{
  "norm": "rmsnorm",
  "hidden_act": "gelu",
  "head_dim": 48,
  "bias": "all",
  "drop_path": 0.15,
  "init": "torch_default",
  "learning_rate": 0.0013,
  "final_lr_fraction": 0.05
}
Rows from block 2, named by matrix and row number. Rows with one number belong to one neuron. Each number is 128 + 24 x the weight over its row's rms, rounded and kept within 0 to 255. All counts start at 0. After the name is the row's rms in percent of the matrix's.
# fc1: MLP up (model.blocks.2.mlp.fc1.weight, 1152x192), inputs 0-95
# fc2: MLP down (model.blocks.2.mlp.fc2.weight, 192x1152, transposed), outputs 0-95
fc1.1007 079 [144 132 146 109  96 133 133 109 130 126 122 153 118 120 113 156 170  95 134 106  78 140 140 105 174 130 138  86 105 104 131 103 120 140 121 110 111 133 154 179 107 115 124 114 119 147  84 137 101 124 138 130 147  47 119 112  83 114 134 108 130 160 184 100 123 137 136 114 137  78 126 152 165 148 105  82 125 105 181 113 119 136 153 125  78  79 140 132 146  81 162 122  98 145 154 117]
fc1.1008 117 [ 94 119 144 123 127 141 106 117 103 131 111 122 129 127 170 117 174 163 114 149 123 119 147  99 152 149  91 100 127 116 128 140 103 121 132 109 126 136 126 151 135 133 112 139  91 153 132 103 114 109 106 178 112  60 107 104 124 175 114 147 124 120 115 137 129 122 116 185  94 153  93 118 137 111 161 100 102 132 140 115  96  99 140 141 160 109 135  98 122 136 202 107 129 140 139 165]
fc1.1009 097 [141 113  92 143 133 101 141  99 104 155 157  71 104 106 137 107 109 150 145 131 159  80 106 114 125 114 119 124 143 136 154 112 115 141 110 141  96 121  71 132 136 135 125 128 151  76 117 151 128  99 143 143 155 119  86 122 117 143 156 128  67  96  91 113 115 146 151 175 136 141 101 165 140 126 145  91  97 115  81 102 138 136 126 155 160 125 143 128 105 130 116  97 131 162  81 103]
fc1.1010 047 [160 125 106  83  80 163 142 121 123 107 143 106 109 162 114 147 109 107 131 108 142 138 125 133 139 144 152 102 152 156 149 159 112 154 149 132 126 103 146 105 122 101 147 129 113 117 155 125 135 147 109 166 149 163 149 134 138 135 153 147 129 140 135 105  97 135 139 147 139  86 161 151 111 152 153 110  81 132 106 114 155 119 130  88 157  91 111 139 151 175 125 154 119 132 152  80]
fc1.1011 115 [ 94 167 139  92 134 174 118 114 128 169 119 108 116 155 133 112 104 120 129 118 127 134 141  91 189 121 123 126 123 138 158 156 116 126 125 107 108 107  71 170 157  99 148 103  93  98 149 138 115 119 130 166  92 134 117 127 125 174 103 134 111 128 121 131 159 135 142 126  83 137  74 117 164 159 164 119  99 154  90 146 103 103 150 136 149 121 120 166 116 132 160 101 111 176 111 126]
fc1.1012 133 [127  84 113 109 147 149 128 107 127 129 150 102 100 119 150  92 188 147 121 164 110  70 154  86 138 109 148 112 119 146 153 135 107 125 132 156  90 157 132 132 138 139  89 136 127 151 136 115 101  76 101 190 152 107 110  93 132 123  99 138 126 105 139 128 100 138 136 186  91 137 157 123 149 130 121 144 108 119 150 104 135 138 172 137 114 150 155 108 152 147 132  94 139 105 119 132]
fc1.1013 100 [106 101 114 136 163 124 142  98 137 152 129 147 111 129 125 127 169 127 173 109 123 120 111 110 164 109 147 118  91 160 140 124 145  96 113 204  92 124  99 151 123 130 126 101 155  94 115 165  82 158  99 119 150 146 186 134 164 134 102 145 103 120 146  82 133 129 132 137  99 132 155 129 136 143 120 133 120  87 154 144 117 125 113 122 129 120 107 140 162 124 153 138 100 107 134  99]
fc1.1014 119 [115  82 173  80 125 122 105 164 130 126 131 111 102 110 128 135  98 165 131 132  89 152 133 101 164 100 121 111 142 117 124 112 113 110 146 137 118 139 117 112 108 136 106 132 140 109 129 147 118  87 119 119 120  51 102  96  99 130 102 129 100 141 108 120 137 161 152 158 116 110 110 129 132 102 136 131 117 118 106  96 157 129 120 132 103 116 146 117 137 122  93 112 152 213  90 152]
fc1.1015 110 [112 131 106 160 110 124 156 118 174 113 161 125 110  83 125 183  99 183 121 127 112 137 151  94 120 112  78 127 136 135 129 132 151 103 110 171 128 159 135 139 122 176 127 147 119 122 122 154 146 109 126 137 149 128  93 144 118 158 154 147 110 136 141  93 116 130 166 113 123  94 138 119 125 154 121 161 116 159 139  99  87 131 126 151 168 147 182 165 153 131 113 157 119 150 166 147]
fc1.1016 115 [ 95  88 134 123 122  98 126 120 161 126 129 138 106  94 138 143 178 119 169 161 113 144 128 126 145  69 127 113 116 132 112 134 128 123 138 181  91 151 118 146 128 134 121 143 123  92 164 142 124  72 110 147 194 126 153  90 140 126 124 144 128 109 116 107  91 132 145 130 101 119 113 105 122 135 128 105 120 116 129  65 117 120 151 138 137 140 140 143 155 167 127 149 161 162 138 137]
fc1.1017 093 [153  80 116 135  73 121 129 148 110 121 137 112 102 147 141 149  91 153 104 115 151 134 142 116 127 108 108 104 118 139 151 110 146 145 127 174  84 111 108 132 149 137  98 145 129 149 147 172 168  99 108 147 151 132 144  90 118 141 118 146 124 100 122 128 107 108 144 127 110 151 139 185 133 117 152 118 133 158 123 131 145 132 144 114  99 132 125  90 103 129 105  62 162 183  95 106]
fc1.1018 039 [ 86 155 155 160 117 144 141 117 136 141 134 110 118 166 117 147 142 115 133  99 166 117  96  94 104 115 151 119 107 150 131 147 173 138 133 116 105 158 135 108 149 116 183 177 173 133 118 145 123 120 163 116  80 157 160 143 125 154  86 120 120 150 134  97 148 149 150 139  80 123 126 103 122 100 131  88 164  84 131  91 124  96  96 159 107 136  94 137 145 105  89 131 144 108 135 153]
fc1.1019 078 [115  78 136 111 119 137  76 128 137 133 161 129  85 146 136 153 119 159 169 116 111  58 143 138 172 116 131 108 145 130 115 179 117 119 146 141 107 149  94 178 140 150 122 134 131 122 100 144 105  92 113 134 142 108  96 120 129 166  92 136 108 126 118 108 112 127  66 148 107 126 122 132 156 134 177 101  94 125 157 101 147 122 153 119 104 126 125 164 113 132 156 128  86 154 106 126]
fc1.1020 154 [139 121 112 162 128 127 100 151 172 138 148 161  93 114 136 183 122 146 155 162 142 132 142 121 124  99 130  99 137 126 154 126 106 115 106 186 134 147 132 151 128 140 112 151 159 136  76 153 123  77  74 110 179 119 127  94 129 151 168 140  97 113 129 116 133 122 104 135 112 103 145 120 113 139 143 117 158  98 145 121 157 129 131 109  80 110 135 138 122 114 130 111 116  84 119 118]
fc1.1021 083 [145 192 180 146  88 168 129 140 118 113 148  94 119  89 109 136 153 122 160 117 128 111 128 117 109 142 162 134 135 120 114 140 166 140 121  96 107 128  98 125 102 131 127 128 152 108 109 146 115 133 111 121 129 107 147 140 153 140 139 117 145 130 153 145 117 165 117 154  98 132 148 151 131 133 156 143 169 135  98 168 163 180 118 164 116 110 151 131 163 129 121 121  91  62 189 160]
fc1.1022 086 [136 120 130 106 110 142 136 104 119 126 121  92 125 213 157 109 175  89 126 119 131  93 106 144 169 118 106 111 121 105 151 139  63 115 167 149 142 126 113 179 112 146 143 124 136 123 108 118 113 140 118 122 105 131 143 125 135 140 156 116 129 104 113 128  98 148 161 148 129 114  54 161 171 156 181 116 101 118 136 141  96 148 123  98 115  98 138 118 138 131 128 115 101  90 108 100]
fc1.1023 098 [131 161 114 126 104 167  96 156 110 122 129 142  76 126 158 171  97 159 150 119 148 136 142 101  78 108 132 118 151 123 106 135 115 107 109 186 127 131 102 142 150 161  91 119 111 161 125 159 152  79 117 158  87 126 101 151 123 122 116 139 116  98 108 150 113 135 122 105 139 111 146 183 139 193  97 125 115 121  94  94 134 153 115 150 163 139 124 142 134 143 103 131 104 109 152 137]
fc1.1024 127 [141 103 136 132 143 167 114 155 153 161 109 130 129 119 127 138  99 169 191 172  94  86 149 118 129 177 156 139 132 149 152 126 101 138 109  96 153 144 135 111 126  86  77 124 125 149  99 146  99 138 109 115 136 122 117 104 106 123 104 136 128 102 132 119 104 155 110 187 144 144 140 101 122 157 153 100 114 121 140  88 146 127 137 128 123 165 121 132 109 153 145 129 136 136 128 102]
fc1.1025 111 [113  90 142 149 118 130 138 116 165 136 105 142 104  97 149 147 156 142 169 139 129  96 105 129 131  88 126 116 133 142 113 148 142 124 168 122 118 124  98 132  92 151  98 138 133 118 129 154 142  99 135 120 116 125 120 115 132 107 150 120  81  81 116 166 169 107  88 156 102 133  80 158 147 116 167 138 126 132 133 139 130  84 112 131  75 142 190 137 150 151 124 109  99 147 122 114]
fc1.1026 105 [140  67 119 158  95 156 106 133 122 165 145 100 126 171 169 148 169 177 170 156 123 128 132 144 118  85 134 117 156 135 156 125 118 119 154 173 108 127  92 136 167 135  81 127 154 124 152 170 118  79  97 140  95 118 119  79 136 131 112 171 140 119  98 107  83 110 100 175 111 145 113 106 103 204 110 133 141 103 145 157 134 119 118 109  94 151 161 145 100 126 134 115 123 131 153 132]
fc1.1027 124 [149  84 173 108  49 137 101 157 137 127 132 140 125 128 154 161 116 135 121 149 104 152 146 113 169 137 103 105 164 125 133 128 161 108 129 166 131 130 134  81 145 140 115 129 139 109 129 124 158 132 113 137  69 111  63 101  89 151 126 146 135 119 120 110 135 169  91 189 126 157 115 154 146 136 132 103 171 134  86 126 123 121 138 118 101 133 161 102 137 127 119 108 163 208 128 124]
fc1.1028 118 [113  83 103 109 117 106 150 135 138 130 136 125 116  68 117 166 173 125 170 158 128 117 151 113 137  92 120 103 121 134 130 111 166 104 113 183 109 134 136  80  86 143 101 174 132 111 126 133  97  90 114 125 108 127 119 155 141 127 138 172 116 121 106 113 120 162 150 100 113 132  98 139 159 104 108  83 111  94  71 133 138 120 155 116 133 152 131 153 178 170 117 103 174 151 109 137]
fc1.1029 093 [106  80 147  82 115 173  99 129 111 124 107 100 121 160 132 123 186 138 113 153  89 101 130  91 124 128 116 119 143 125 143 149 107 132 146 159 116 146 103 150 122 120 127 142 150 111 128 139 152 118 100 149 130 104  95  74 148 175  97 130  87 122 126 130 104 163 140 167  79 144 124 160 149 157 111 142 105 129 115 103 163 115 127 141  80 117 148 138 123 122 108 156 150 138  52 127]
fc1.1030 103 [125 111  66 136 112 133 130 137 172 121 132 124 102 108 125 115 155 129 158 134 142 140 125 120 115 154 110 111 143 129 183 136 145 127 118 121 108 128 107 151  94 140 138 134 142  96  92 127  96 126 131 137 173 125  86 102 115 154 159 149  96 135 110 104 154 116 123 128 130 129  63 167 121  97 128 100 148 136 146 152 147 140 119 109 123  84 130 109 106 118 163  64  74 127 124  83]
fc1.1031 123 [117  86 144 107 121 127 108 105 188 123 148 150 126 182 134 181 175 112 192 140  96 114 165 123 150 122 132  90 106 142 117 134 111 135 137 186 155 139 139 129  97 116 108 145 147 131 107 175 120 113 138 121 156 138  82 133 132 154  99 142 142 122 137  75 120 155  82 104 145 107  93  98 131 146 105 100 138  85 154  96 116 122 170 105  99 139 148 178 124 128 106 164 107 117  74  93]
fc1.1032 123 [ 85 111 104 145 146 127 105 141 141 158 148 129 108  51 138 135  98 144 158 131 133 157 134 126 132  98  98 112 133 148 136 129 141 111  85 134 134 150  91 162 124 150 119 100 128  82 114 142 135  85  95 126 140 138 105 106 132 164 142 154 133  75 136  98 118 119 123 107 133 121 121 121 123 144 155 130 129  83 111 120  96 128 138 100 131 133 138 153 117 154 129 115  83 120 127 141]
fc1.1033 099 [121  73 172 125 127 158  54 123 162 127 143 157  99 134 122 121 113 119 126 126 101 156 132  95 167 106 135 111 103 116 120 152 137 127 163 135 138 116 109 157 152 126 164 142 119 128 123 131 101 140 145 104 155  86 153 114 108 149 124 110 126  77 109  93 104 144 100 163 132  95  75 171 117 145 105 133  97 124 138 109 146 151 149 145  99  97 136 120 128  93 145  85 103 135 157  82]
fc1.1034 097 [ 71 106 117 112 163 139 105 134 126 153 115 156 122 117 131  96 118 127 125 118  94 142 133 108 168 126  72 119 174 129 111 147 165 131 100 140 129 150 130 114 141  90 113 113 118 105 115 138  92 119 147 144 168 140 163 115 130 137 133 143 147 152 143 122 138 155 134 157 134 100 129  75 111 150 175 122 109  96 111 133 137  98 133 104 129 173 114 119 123 149 156 109 109 188 105 107]
fc1.1035 109 [153 135 136 134 111 121 122 133 160 114 141  98 116 188 143 163 101 150 118 173 111 104 143 118 123 144 113 111 115 159 154 118  27 131 122 126 113 135  95  94 154 163  84 150 140 143  91  95 132  90 106 149 128 106 167  51  88 137 129 149 114  99 101 120 153 116  91 140 136 112 124 125 137 152 142 107 129 120 135 119 101 115 131 104 151 115 148 132  73 129 120  88 170 151 121 132]
fc1.1036 082 [141 136  85 133 177 148 137 140 143 133 118 123 147 140 146  88 100 160 113 125 103 134 118 130 116 125 100 115 116 160 120 171 109 144 130 118 161 182 143 128 137 115 141 116 110 105 102 146  99 125 132 128 163 151  96 132 154 141  88 120 145 122 164 122 131 135 123 159 115 107 104 119 138 177 186 110 113 134  98 157 120  99 111 143  72 132 146 140 132 132 151 159 103 116 171  77]
fc1.1037 087 [123 124 118  92 152 101 138 103 141 123 178 100 116 152 149 139 108  90 138 160 136 117 127 113 164 147 101 138  93 124 106 126 144 139 179 156 105 102 119 160 140 152 142 138 124 147 146 117 147 105  78  97 143 123 137 110 164 112  97 115 120 117 137 122 121 137 124 157 100 124 148 179 143 130 130  62 116 104 120 124 152 104 126 120  96  87 149 136 135 129 151 155 130 145 111  76]
fc1.1038 106 [121  86 146 121 171 149 112 151 118 140 127 132 107 116 140 135 158 115 127 112  93 143 133 110 154 133 158 109 156 133 134  99  87 122 150 137 163 133 128 121 149 105 102 109 139 109 123 131 111 132 137 129 134 149 167 139  68 173 101 121 134 139 142  90 107 168  91 147 121 125 130 143 121 147 112  83 157  85 104  96 119 136 145 142 105 152 115  90 135 179 113 156 107 190 123  99]
fc1.1039 114 [118  88 105 118 121 140 114  99 131 137 142 151 130  81 130 154 171 121 156 150  94 145 141  98 153  90 106 103 118 159 137 128 109 109 145 177 104 149 123 114  96 133 103 124 143 100 134 142  61 107 136 125 129 124  92 100 140 110 104 154 105 135 123 131 121 128 133 131 105 127 106 139 149 152 102 141 100 125 153 126 186 129 143 133  94 131 128 133 136 138 127 106 137 164 130 150]
fc1.1040 112 [102 124 140 115 120 164 127 137 109 142 146 101 104 138 140 119 174 143 117 134 112 123 146 117 133  74 134 140 137 130 147 122 126 105 120 148 120 156 152 173 106 121  88  89 103 109 108 145  91 149  82 172 120  93 160 112  98 124 107 145 110 162 128 142 104 126 155 157  98 129  88 126 132 113 161 132 107 132 101 109 110  95 140 127  91 168 116 120 138 144 129 131 164 182  34 157]
fc1.1041 123 [117 173 156 123 112 138  97  75 134 138 157 109  87  89 156 135  91 107 155 139 101 142 134  90 135  98  72  97 101 130 135 133 144 134 132 185 140 127 114 114 140 154 120 103 119 144 155 182 152 122 136 100  96 138 142 131 175 130  96 147 121 142 160 126 148 127  99 147 110  74 138 139 134 130 141 142 133 117 137 100 100 126 138 139 130 116 142 153 109  74 122 162 146 128 125 148]
fc1.1042 126 [120 138 118 102 103 130  98  82 174 118 150 126  87 112 147 128  64 109 105 109 106 126 140 102 178 153  79  86 122 126 104 141 154 131  96 131 141 130 117 118 127 162 143 126 124 105 150 139 131 124 125 144 102  71  91 127 163 136 120 116 114 106 124 118 124 115 121 104 137 133  55 154 190 101 120 127 129 136 106 124  80 124 161 132 143 129 143 196 120 122 155 104 154 156  86 156]
fc2.1007 048 [130 124 139 113 122  90 104 131 100 108 131  90 124 146 121  84 121 144  96 121 145 142 113 109 123 120 140 141 153 148 158 125 107 102  89 134 137 127 127  65 126 135 131 108 122  93 130 148 156 136  97 135 138 166 175 148 138 167 121 127 144 157 120 125 142 109  73 162 128 133 105 122  83 162 101 134 176 164 134 133 172 156 140 150 129 116 112 140 134 147 118 132 149  87 105 123]
fc2.1008 114 [115 164 101 130  72 175 100 146 171 112 136 128 130 202 104 174 151 101 153 126 110  72 161 142 106 121 107 125 121 114 135 142 132 132 116 108 143 159 120 164 104 153 130 125 104 159 119  99 146 145 108 157 113 156 125 138 106 144 134 116 109 142  97 156 109 149 130 138 133 120 125 137 138 175 154 141 147 129 118 177  59 119 123 140 114 111 112 155  65 122 145 129 101 100 125 115]
fc2.1009 080 [141 118 158 111 176 111 141 100 127 101 123 138 157 119 128 118 158 113 128 114 130 117 144 123 103 109 132 160  99 139 136 124 119 111 152 147 101 155 115 149 127 152 122 128 122 133 104 160 150 110 143 120 144 131 116 161 162 149 115 108 191 159 108 154 120 132 129 176 105 113 129 146 163 159 144 129 134 159  99 142 124 111 118 165 108 123 136 141 147 175 158 132 157 112  53 143]
fc2.1010 014 [155 156 124 128 139 126  93 128 118 113 119  59 113  97 137  91 137 103 120 101 146 136 109 116 103  99 126  89 141 117 122 172 107 132 127 139 121 144 130 135 120 127  81 110 157 193 130 131 107 103 129 152  79 171 192 139 119 144 104 124 158 140 132 111 131 140 161 120 128  84 105 128  94 124 121 182 120  95 118 156 104 150 109 111 119 131  97  97 128 158 143  84 122 115 146 106]
fc2.1011 144 [157 158 132 134  73 145 159 107 132 128 142 146 151 199 139 122 138 130 153 134 120 123 126  99 121 145 181  90 111 107  97 103 129 126 142 157 117 134 101 123 127 120 130 135 124 121 118 140  87 145 153 131 130 122 150 126 124  74 134 136 108 114 145 138  97 115 138  99 108 148 141 130 116 191 149 102 161 122 139 157 125  66 130 121  83 117 104 147 151 117  95  64 102 141 168 150]
fc2.1012 102 [116 111 144 125 112 101 144 126 138  89 137 148 129 107 101 116 188 123 157 111 127 110 137 147  99 141  48 154 156 131 128 116 139 125 154 145 155 133  99  98 118 137 162 124 136 130 115 129 146 125 134 160 138 169 160 132 147 139 123  98 134 150 107 129  86 165 131 139 167 144 130 127 134 117 115 138 117 158 160 141 113 138 136 148 142 147 139 115 155 136 127 155 174  49 107 109]
fc2.1013 089 [ 47  85 167 126 141 166  84 144 140  98 173 115  85 162 132 140 119 143 166 139 124 145 142 138 122 138 131 127 119 143 148  95 133 162 125 155  97  90 123 127 126 130 158  99 136 139 118  92 204 141 111 147 113  98 110 105 127 154 118 127 134 124 168 139 131 114 131 137 134  90 125 144 126  94 105 128 123  46  88 107 128 142 134 121 124 127 130 151 108  94 153  89 157 198 105 145]
fc2.1014 147 [110 113 122 143 139 109 139 127 172 117 174 200 142 103 119 145 129 113 164 111 105 144 153 134  93 138 142 123 105 134 133 139 147 126 143 123 141 143 183 177 132 146 128 130 120 159 123  97 130 133 127 123 115 142 116 149 120 143 106 133 148 135 194 113 103 163 146 143 152 126 102 113 189 167 108 121  94 142 136 134 124 165 157 138  95 127 122 175 146 102 141 158  89  70 163 172]
fc2.1015 130 [114 138 170 115 121 159 131 144  92 139 110 123 100 160 121 132 200 113 122 160 121 142 109 132 134 114 180 163 116 157 143 129  78 146 129 123 137  86 112 121 123 110 147 130 126 124 111 130 103 110 130 132 136 132 182 125 143 146 148 111 108 139 126 135 144 145 111 195 150 152  86 136 106 110 128 152 157  99 150 149 170 108 124 133 110 102 127 133 128 188 135  64 157  99 158 131]
fc2.1016 106 [139 140 141 156 157 171 138 114 115 110 142  99 103 189 145 123 138 138  99 165 123 149 132 111 113 181 119  82 131 162 126 118  81 106 125 115 149 139 124  58 116 128 109 127 126 144 104 148 114 118 125 149 109 146 102 141 202 145 129 143 118 124 121 183 160 105 123 168 123 144 127 138 119 153 133 147 185 123 134 152 116 141 138 121 132 147 134 125 112 103 155  80 142 107 171 139]
fc2.1017 075 [100 142 100 123 176 109 147 114 121 141 121 159 116  77 116  95 106 195 108 121 128 146 107 140 155  91 150 140 157 125 119 131 111 110  93 140 134 152 142 157 138 120 119 128 138 139  95 115 123 113 142 109 145 116 178 129 107 108 149 126 124 162 100  83 127 155  87 132 148 108 146  86 148 118  93 105 143 177 132  80 182 146 115 138 129 147 109 164 133 121 123 122 142 110 112 127]
fc2.1018 015 [144 144  96 141 126 148 170  95 126 126 134 136 148 139 111 113 100 165 194 143 158 135 129 127 128 147 128  86 153 127 132 171 145 128 104 159 111 146 153 146  97  96 102 146 126 146 106 111 154  77 112 125 109 123 159 137 156 161  99 130  94 164  94 126 154 159 157 124  95 174  82 141 117 130 122 149 154 132 116 144  97 127 131 130 115  99 109 104 136 161 158  88  84 156  77 132]
fc2.1019 077 [121 111  59 115 113 162 106 130 148 159 154 116 107 117 147 151 150 138 147 151 104  72 136 131 114 105 114 108 152 150 141 157 108 125 146 135 111 145 136 160 120 136 100 113 117 103 114 151  84 116  94 150 138 113 129 130  79 148 100 135  97 115 146 113 118 153 108 197 122 113 108 161 145 192 148 104 113 114 138  71 107 117 123 140 122 103 123 163  88 140 186 107 112 149 129  96]
fc2.1020 195 [146  92 104  87 119 118 105 135 143  86  91  95 134 121 123 139 100 129 122 139 104 128 105 143 147 137 124 168 111 142 113 128 119 136 131  89 134 101 149 125 163 121 120 134 108 117 152  97 123 169 148 152  61 163 127 127 141 116 115 117  94 123 120 148  93 141 121 151 146 158 119 136 118 129 137 156  86 169 100  89 112 130 120 136 157 156 139 109 131 170 129 105 149 157 113 136]
fc2.1021 061 [138 149  93 121 119 122 152 104 147 125 127 120 139 101 112 114 112 152 111 140 152 152 146 134 158 142  83 148 123 133 140  77  89 118 132 171 130 146 127 109 126 140 122 142 144 113 150 148 128  66 143 111  87  92 104 107 119  82 121 135 125 144  99 171 131  99 113 103 118 134  89 150 149 156 108 128 137 170 121 125 144 146 146  98 139 125 153 122 145 176 174  50 151 169 126  96]
fc2.1022 048 [ 95 142 125 137 163 119 102 121 148 117 120 129 153 167 142  92 125 163 120 114 125 121 112 136 102 103 177 147 143 129 137 122 128 119 134 150 101 153 135 126 107 150 132 133 136 116 123 140  98 139 135 141 161  99 180 110  76 199 127 115 125 128 113 114 126 161  93 133 129 102 133 104 153 114 128 124 147 160 113  93  76 140 133 144 122 115 106 133 128 183  80 116 101 127 158 105]
fc2.1023 084 [128 155 192  87 134  87  70 127  74  97 122 105 120 118 107 134 130 146 171 152 105 155 133  89 148 112 145 160  93 112 171 134 134 123 125  46 132 151 118  86 128 133 149 138 134 112 113  77 146 142 116 116 143 128 157  96 125 156 140 118 130 133  88 130 128 153 120 186 140 133 140 125  99  43 135 126  90 120 135 108 129 144 139 115 136 109 102 147 118 123 134  96 171 144 106 128]
fc2.1024 136 [104 166 115 109 151 103 171 122 130 130  85 156 141  48 108 129 111 134 137 135 145 124  95 126  94 117 139 128 130 127 159 136 146 129 123 120 128 160 143  88 116  99 124 123 155 139 158 117 120 155 131  73 162 122 171 112 103 131 108 113 150 127 142 135 177 185 146  89 130 145 127 129 102 160 108 113  60 133 141  94 113 135 160  72 104 152 126 161 113 133 149 155 123 146 130 110]
fc2.1025 120 [134 113 104 121 142 109 154 121 108 137 108 126 142 107 112  79 156  95  86 147 122 188 129 144  82  92 155 180 150 137  91 161 164 121 144  78 161 140 110 164 131 114 160 140 139 132 169 176 122 164 133 114 145 181 149 139 101 105 134 136 156 128 124 152 124 129 135 142 136 138  95 110  98  95 177  88 121 125 153 107 100 150 115 137  97 135 150 101 162 152 139  68  98 136 133 105]
fc2.1026 121 [140 104 124 104 125 125 131 150  67 121 105 119 156 108 148  98 190 148 113 137 130 164 142 107 140 110  86 124 146 112 131 142 147 155 143 171 115  82  88 128 141 101 135 137 151 130 136 147 118 124 101 123 112 120 135 138 115 117 136 135 112 110 111 159 164  61 106 137 117 121 122 140 109 113 116 122 124  88 146 169 218 104 125  99 119  94 125 107  77 114 115 110 106 113 125 133]
fc2.1027 160 [125 124  79 130 164 124 161 135 149  96 166 139 149 104 114 161 102 159 135 130 130 130 144 150 124 128 128  98 112 133 111 139 139 127 131 120 120 135 132 157 107 114 146 144 131 131  88  96 102 109 171 120 139 168 145 106 167 119 119 156 149 129 145 118 120 112 114 109 152 134 137  71 134 160 122 119 114 132 161 156  83 125 130 121 140 161 178 175 143 154 150 156  79 108 129 141]
fc2.1028 141 [103 197 128 125  97 155 109 147 126 152 100 116 108 172 125 140 130  91 107 146 107 130 124 112 136 137 109 138 127 105 112 152 134 146 110 149 131 124 123 112 125 135 149 101 121 138 134  79 148 141 132 132 104 138 129 138 213 121 101 118 138 134 143 109 108 147 123 123 113 123 151  98 135 183 144 123 154 159 168 146  70  93 147 139 125 136 139 116  99 154 116  94 115 128 175 131]
fc2.1029 076 [183 137 100 118 114 166 113 116 132 114 180 147 139 168 152 121 199  85 154 130  93  86 133 157 127 139 131 109 152 147 105 110 107 118 138 162 115 154 104 101 146 122 131 138 113 124 132 128 111 132 139 155 109 173 183 147 104 148  73 129 148 131 136 164 100 136 103 140 118 110 145 164 150 175 114 120 155 128 153 132 142 128 140 145 108 125 118 114 149 159 111 106 172  71 117 133]
fc2.1030 127 [141 144 117 136  99 118 102 101 140 113  92 141 139  86 128 130 152 116 150 130 133 132 103 110 152 139 102 133 156  96 128 139  98 128 117 157 149 134 105 113  82 114 125 118 160 112 153 124 103 154 143 118  89 145 174 125 134 104 120 120 108 159 143 179 169 124  95  97 134  93 149 134 104  18 138 152 161 128 126 138 171 105 136 111 166 137 126 108 161 149  65 153 141 112 109 103]
fc2.1031 121 [177 112 117 150 150  92 128 128 113 111 145 100 131  76 100 119 129 128 132 136 106  99 125 161 146 122 145 178 163 112 122 125 115 144 121 109 125 133 141  80 120 127 140 173 142  95 109 101 104 158 106 145 144 176  92 109  80 139 127 115 153 132  92 154 140 153 123 126 139 166 123  84 129 132 126 104 154 204 141 128 120  93 150 113 110 122 117  95 119 157  90 113 146 177 129 164]
fc2.1032 112 [ 99 144  55 146 100  73 107 147 147 125 144 119 113  53 123 150  88 109 141 107 107 120 127 125 117 109  93 141 163 121 106 132 135 137 100 137 133 168 141 159  99 117 121 121 140  85 118 135 158 106 143 164 148 144  96 115  81 122 144 102 132  73 140 138 123 141 172  88 149 137 140 137 127 154 129 107 149 138 137 116 127 137 135 111 148 159 135 146 132 130 158 125 104 186  83  89]
fc2.1033 081 [107 155 105 138 121 137  90 138 109 130  95  94 144 109 100 140 134 102  99 146 141 185 133 110  95 111 119 161 155 122 142 154 171 106 104 134 142 119  68 145 123 130 128 111 115 127 131 118 104 118 138 126 135 155 144 119 108 153 137 103 142 121 109 106 111 124 139 145 132 102 103 126 110 144 109 118 122 103 117 180  99 117 133 115  96 128 138  92 167 191 115 125  49  77 116  81]
fc2.1034 079 [127 134 129 137 126 137 150 129  62 155 107 168 180 137 127 125 146 110 102  95 178 162 122 155 104 145 137 167 145 126 111  91 182 137 115 106 127  87 150 125 123 103 168 119 138 156 104  89 133 154 153 121 108 144  95 116 129 133 111  93 147 115 123 109 100 107 115 128 154 119 174  88 102  71 151 136 163 116 143 124 172 126 124 122 170 140 149  73 113 103 112 113 105 132 158 126]
fc2.1035 111 [102 106  91 150 169  96 160 119  91 122 120 146 139  46 119  98 113 101 109 139 124 174 135 124 106  87 129 123 138 123 135  95 162 123 127 151 102  75 113 124 105 121 141  93 179 152 159 126 115 135 112 120 129 107 163 110 133 124 108 153 156 130 153 111 148 127 156  81 130 122 168 116 130  82 111  98 158 102 112 147 255 151 118  95 133 130 120 107 159 122 143 159 126 127  96 108]
fc2.1036 068 [124 116 112 130 149 102 105 121 104 109 120 120 149 141 136 169 133 106 123  90 164  91 136 147  80 114 113 113 114 125 103  80 121 123 145 120  93 112 117 132 131 128 146 127 138 142 130  97 151 133 140  99 120 123 122 119 163 145 125 104 132 142 128 122 103 128 139 137 130 124 164 161 123  53 114 151 154 118 129  80 140 150 144 126  92 146 166 103 110 131 124  83 146 118 139 156]
fc2.1037 058 [117 141 117 161 203 107 139 118 150 124 123 129 149 106 116 133 106  91 133 132 120  87 153 108 161 123 130 131 137 126 116 127 142 131  92 140 144 159 118 165 113 133 117 120 143 121 112 106 108 135 131 184 150 140 120 149 169  57 149 114 159  97 108 136 113 100 124  72 134 102 133 152 136 112 126  95 162 106 131 162 162 113 111 124  89 125 126 128 159 111 143 139  87 101 120 121]
fc2.1038 098 [152 177 147 164 108 142 119 151 146 138 141  86  91 160 160 176 134  94 158 112 144 100 139 147  80 110 140 124 139 153  98 146 122 113 124 144 150 111  91 162 113 151 139 125 136 117 154  92 136 140 115 124 105 148 147 141 133 109 133 128 146 101 116 129 121  92 127 113 143 122 141 137 110 182  99 144 114 100 101 121  72 149 112 132 147 135 139 121 137 123 176 115  70  87 146  85]
fc2.1039 121 [110 171 111 142 131 123 173 111  88 124 153 166 141 149 155 100 116 126 108 141 114 169 107 131 112 131 131 112 165 143 105 110 137 131 112 104 142 100 114  62 135 117 147 109 109 117 142 133 117 127 113 133 122 151 135 141 165 101 110 141 134 141 153 150 134 103 114 148 126 126 190 134 159 133 131  69 142 123 108 155 111 121 139 107 103 154  97 124 144 134 152 109 145 114 141 143]
fc2.1040 087 [103 149 159  98 108 120  82 116 110 123 133 146 140 170 131  77 162 142  83  98 144  91 145 130  90 131 134  92 143 114 155 143 139 126 118 107  98 137 138 159 130 145 119 106 104 101 113 181  92 116 125 117 150 146 132 117  67 116 131 116 135  83 102 129 100 137 105 135 116 133 137 119 140 143 142 112 119 132 118 112 112 122 130 169 102  93 109 149 147 114  43 180  95  93 121 128]
fc2.1041 107 [147  90 120 155  96 181 172 127 125 168 121 135 115  86 142 148 122 140 110 144 101 121 140 129 137 135 132 169 105 116 128 134 116 135 125 129 155 124  95 129 120 136 119 124 146 132 148 134 101 132  82 129 102 140 101 141 142 114 117 164  97 130 127 153 105 107 117  75 108 118  77 141 119 118 122 160  78 100 158 147 203 121 126 121 119 147 141 131 160 169 118 111 105 114 124  95]
fc2.1042 171 [101 127 140 140 156 129 149 153 106 129 107 162 154 114 135 126 168 135 143 125 136 208  94 119  89  96 141 149 144 129 147 124  75 110 157 156 141 103 147 126 132 120  87 104 116 135 120 156 126 128 108  73 125 150 142 128 142 131 125 123 124 157 147 107 123 159 142 135 126 112 164 146 112 143  97 134 111  80 159 180 166 119 134 126 127 124 126  81 142 117 113 175 107 158 171 115]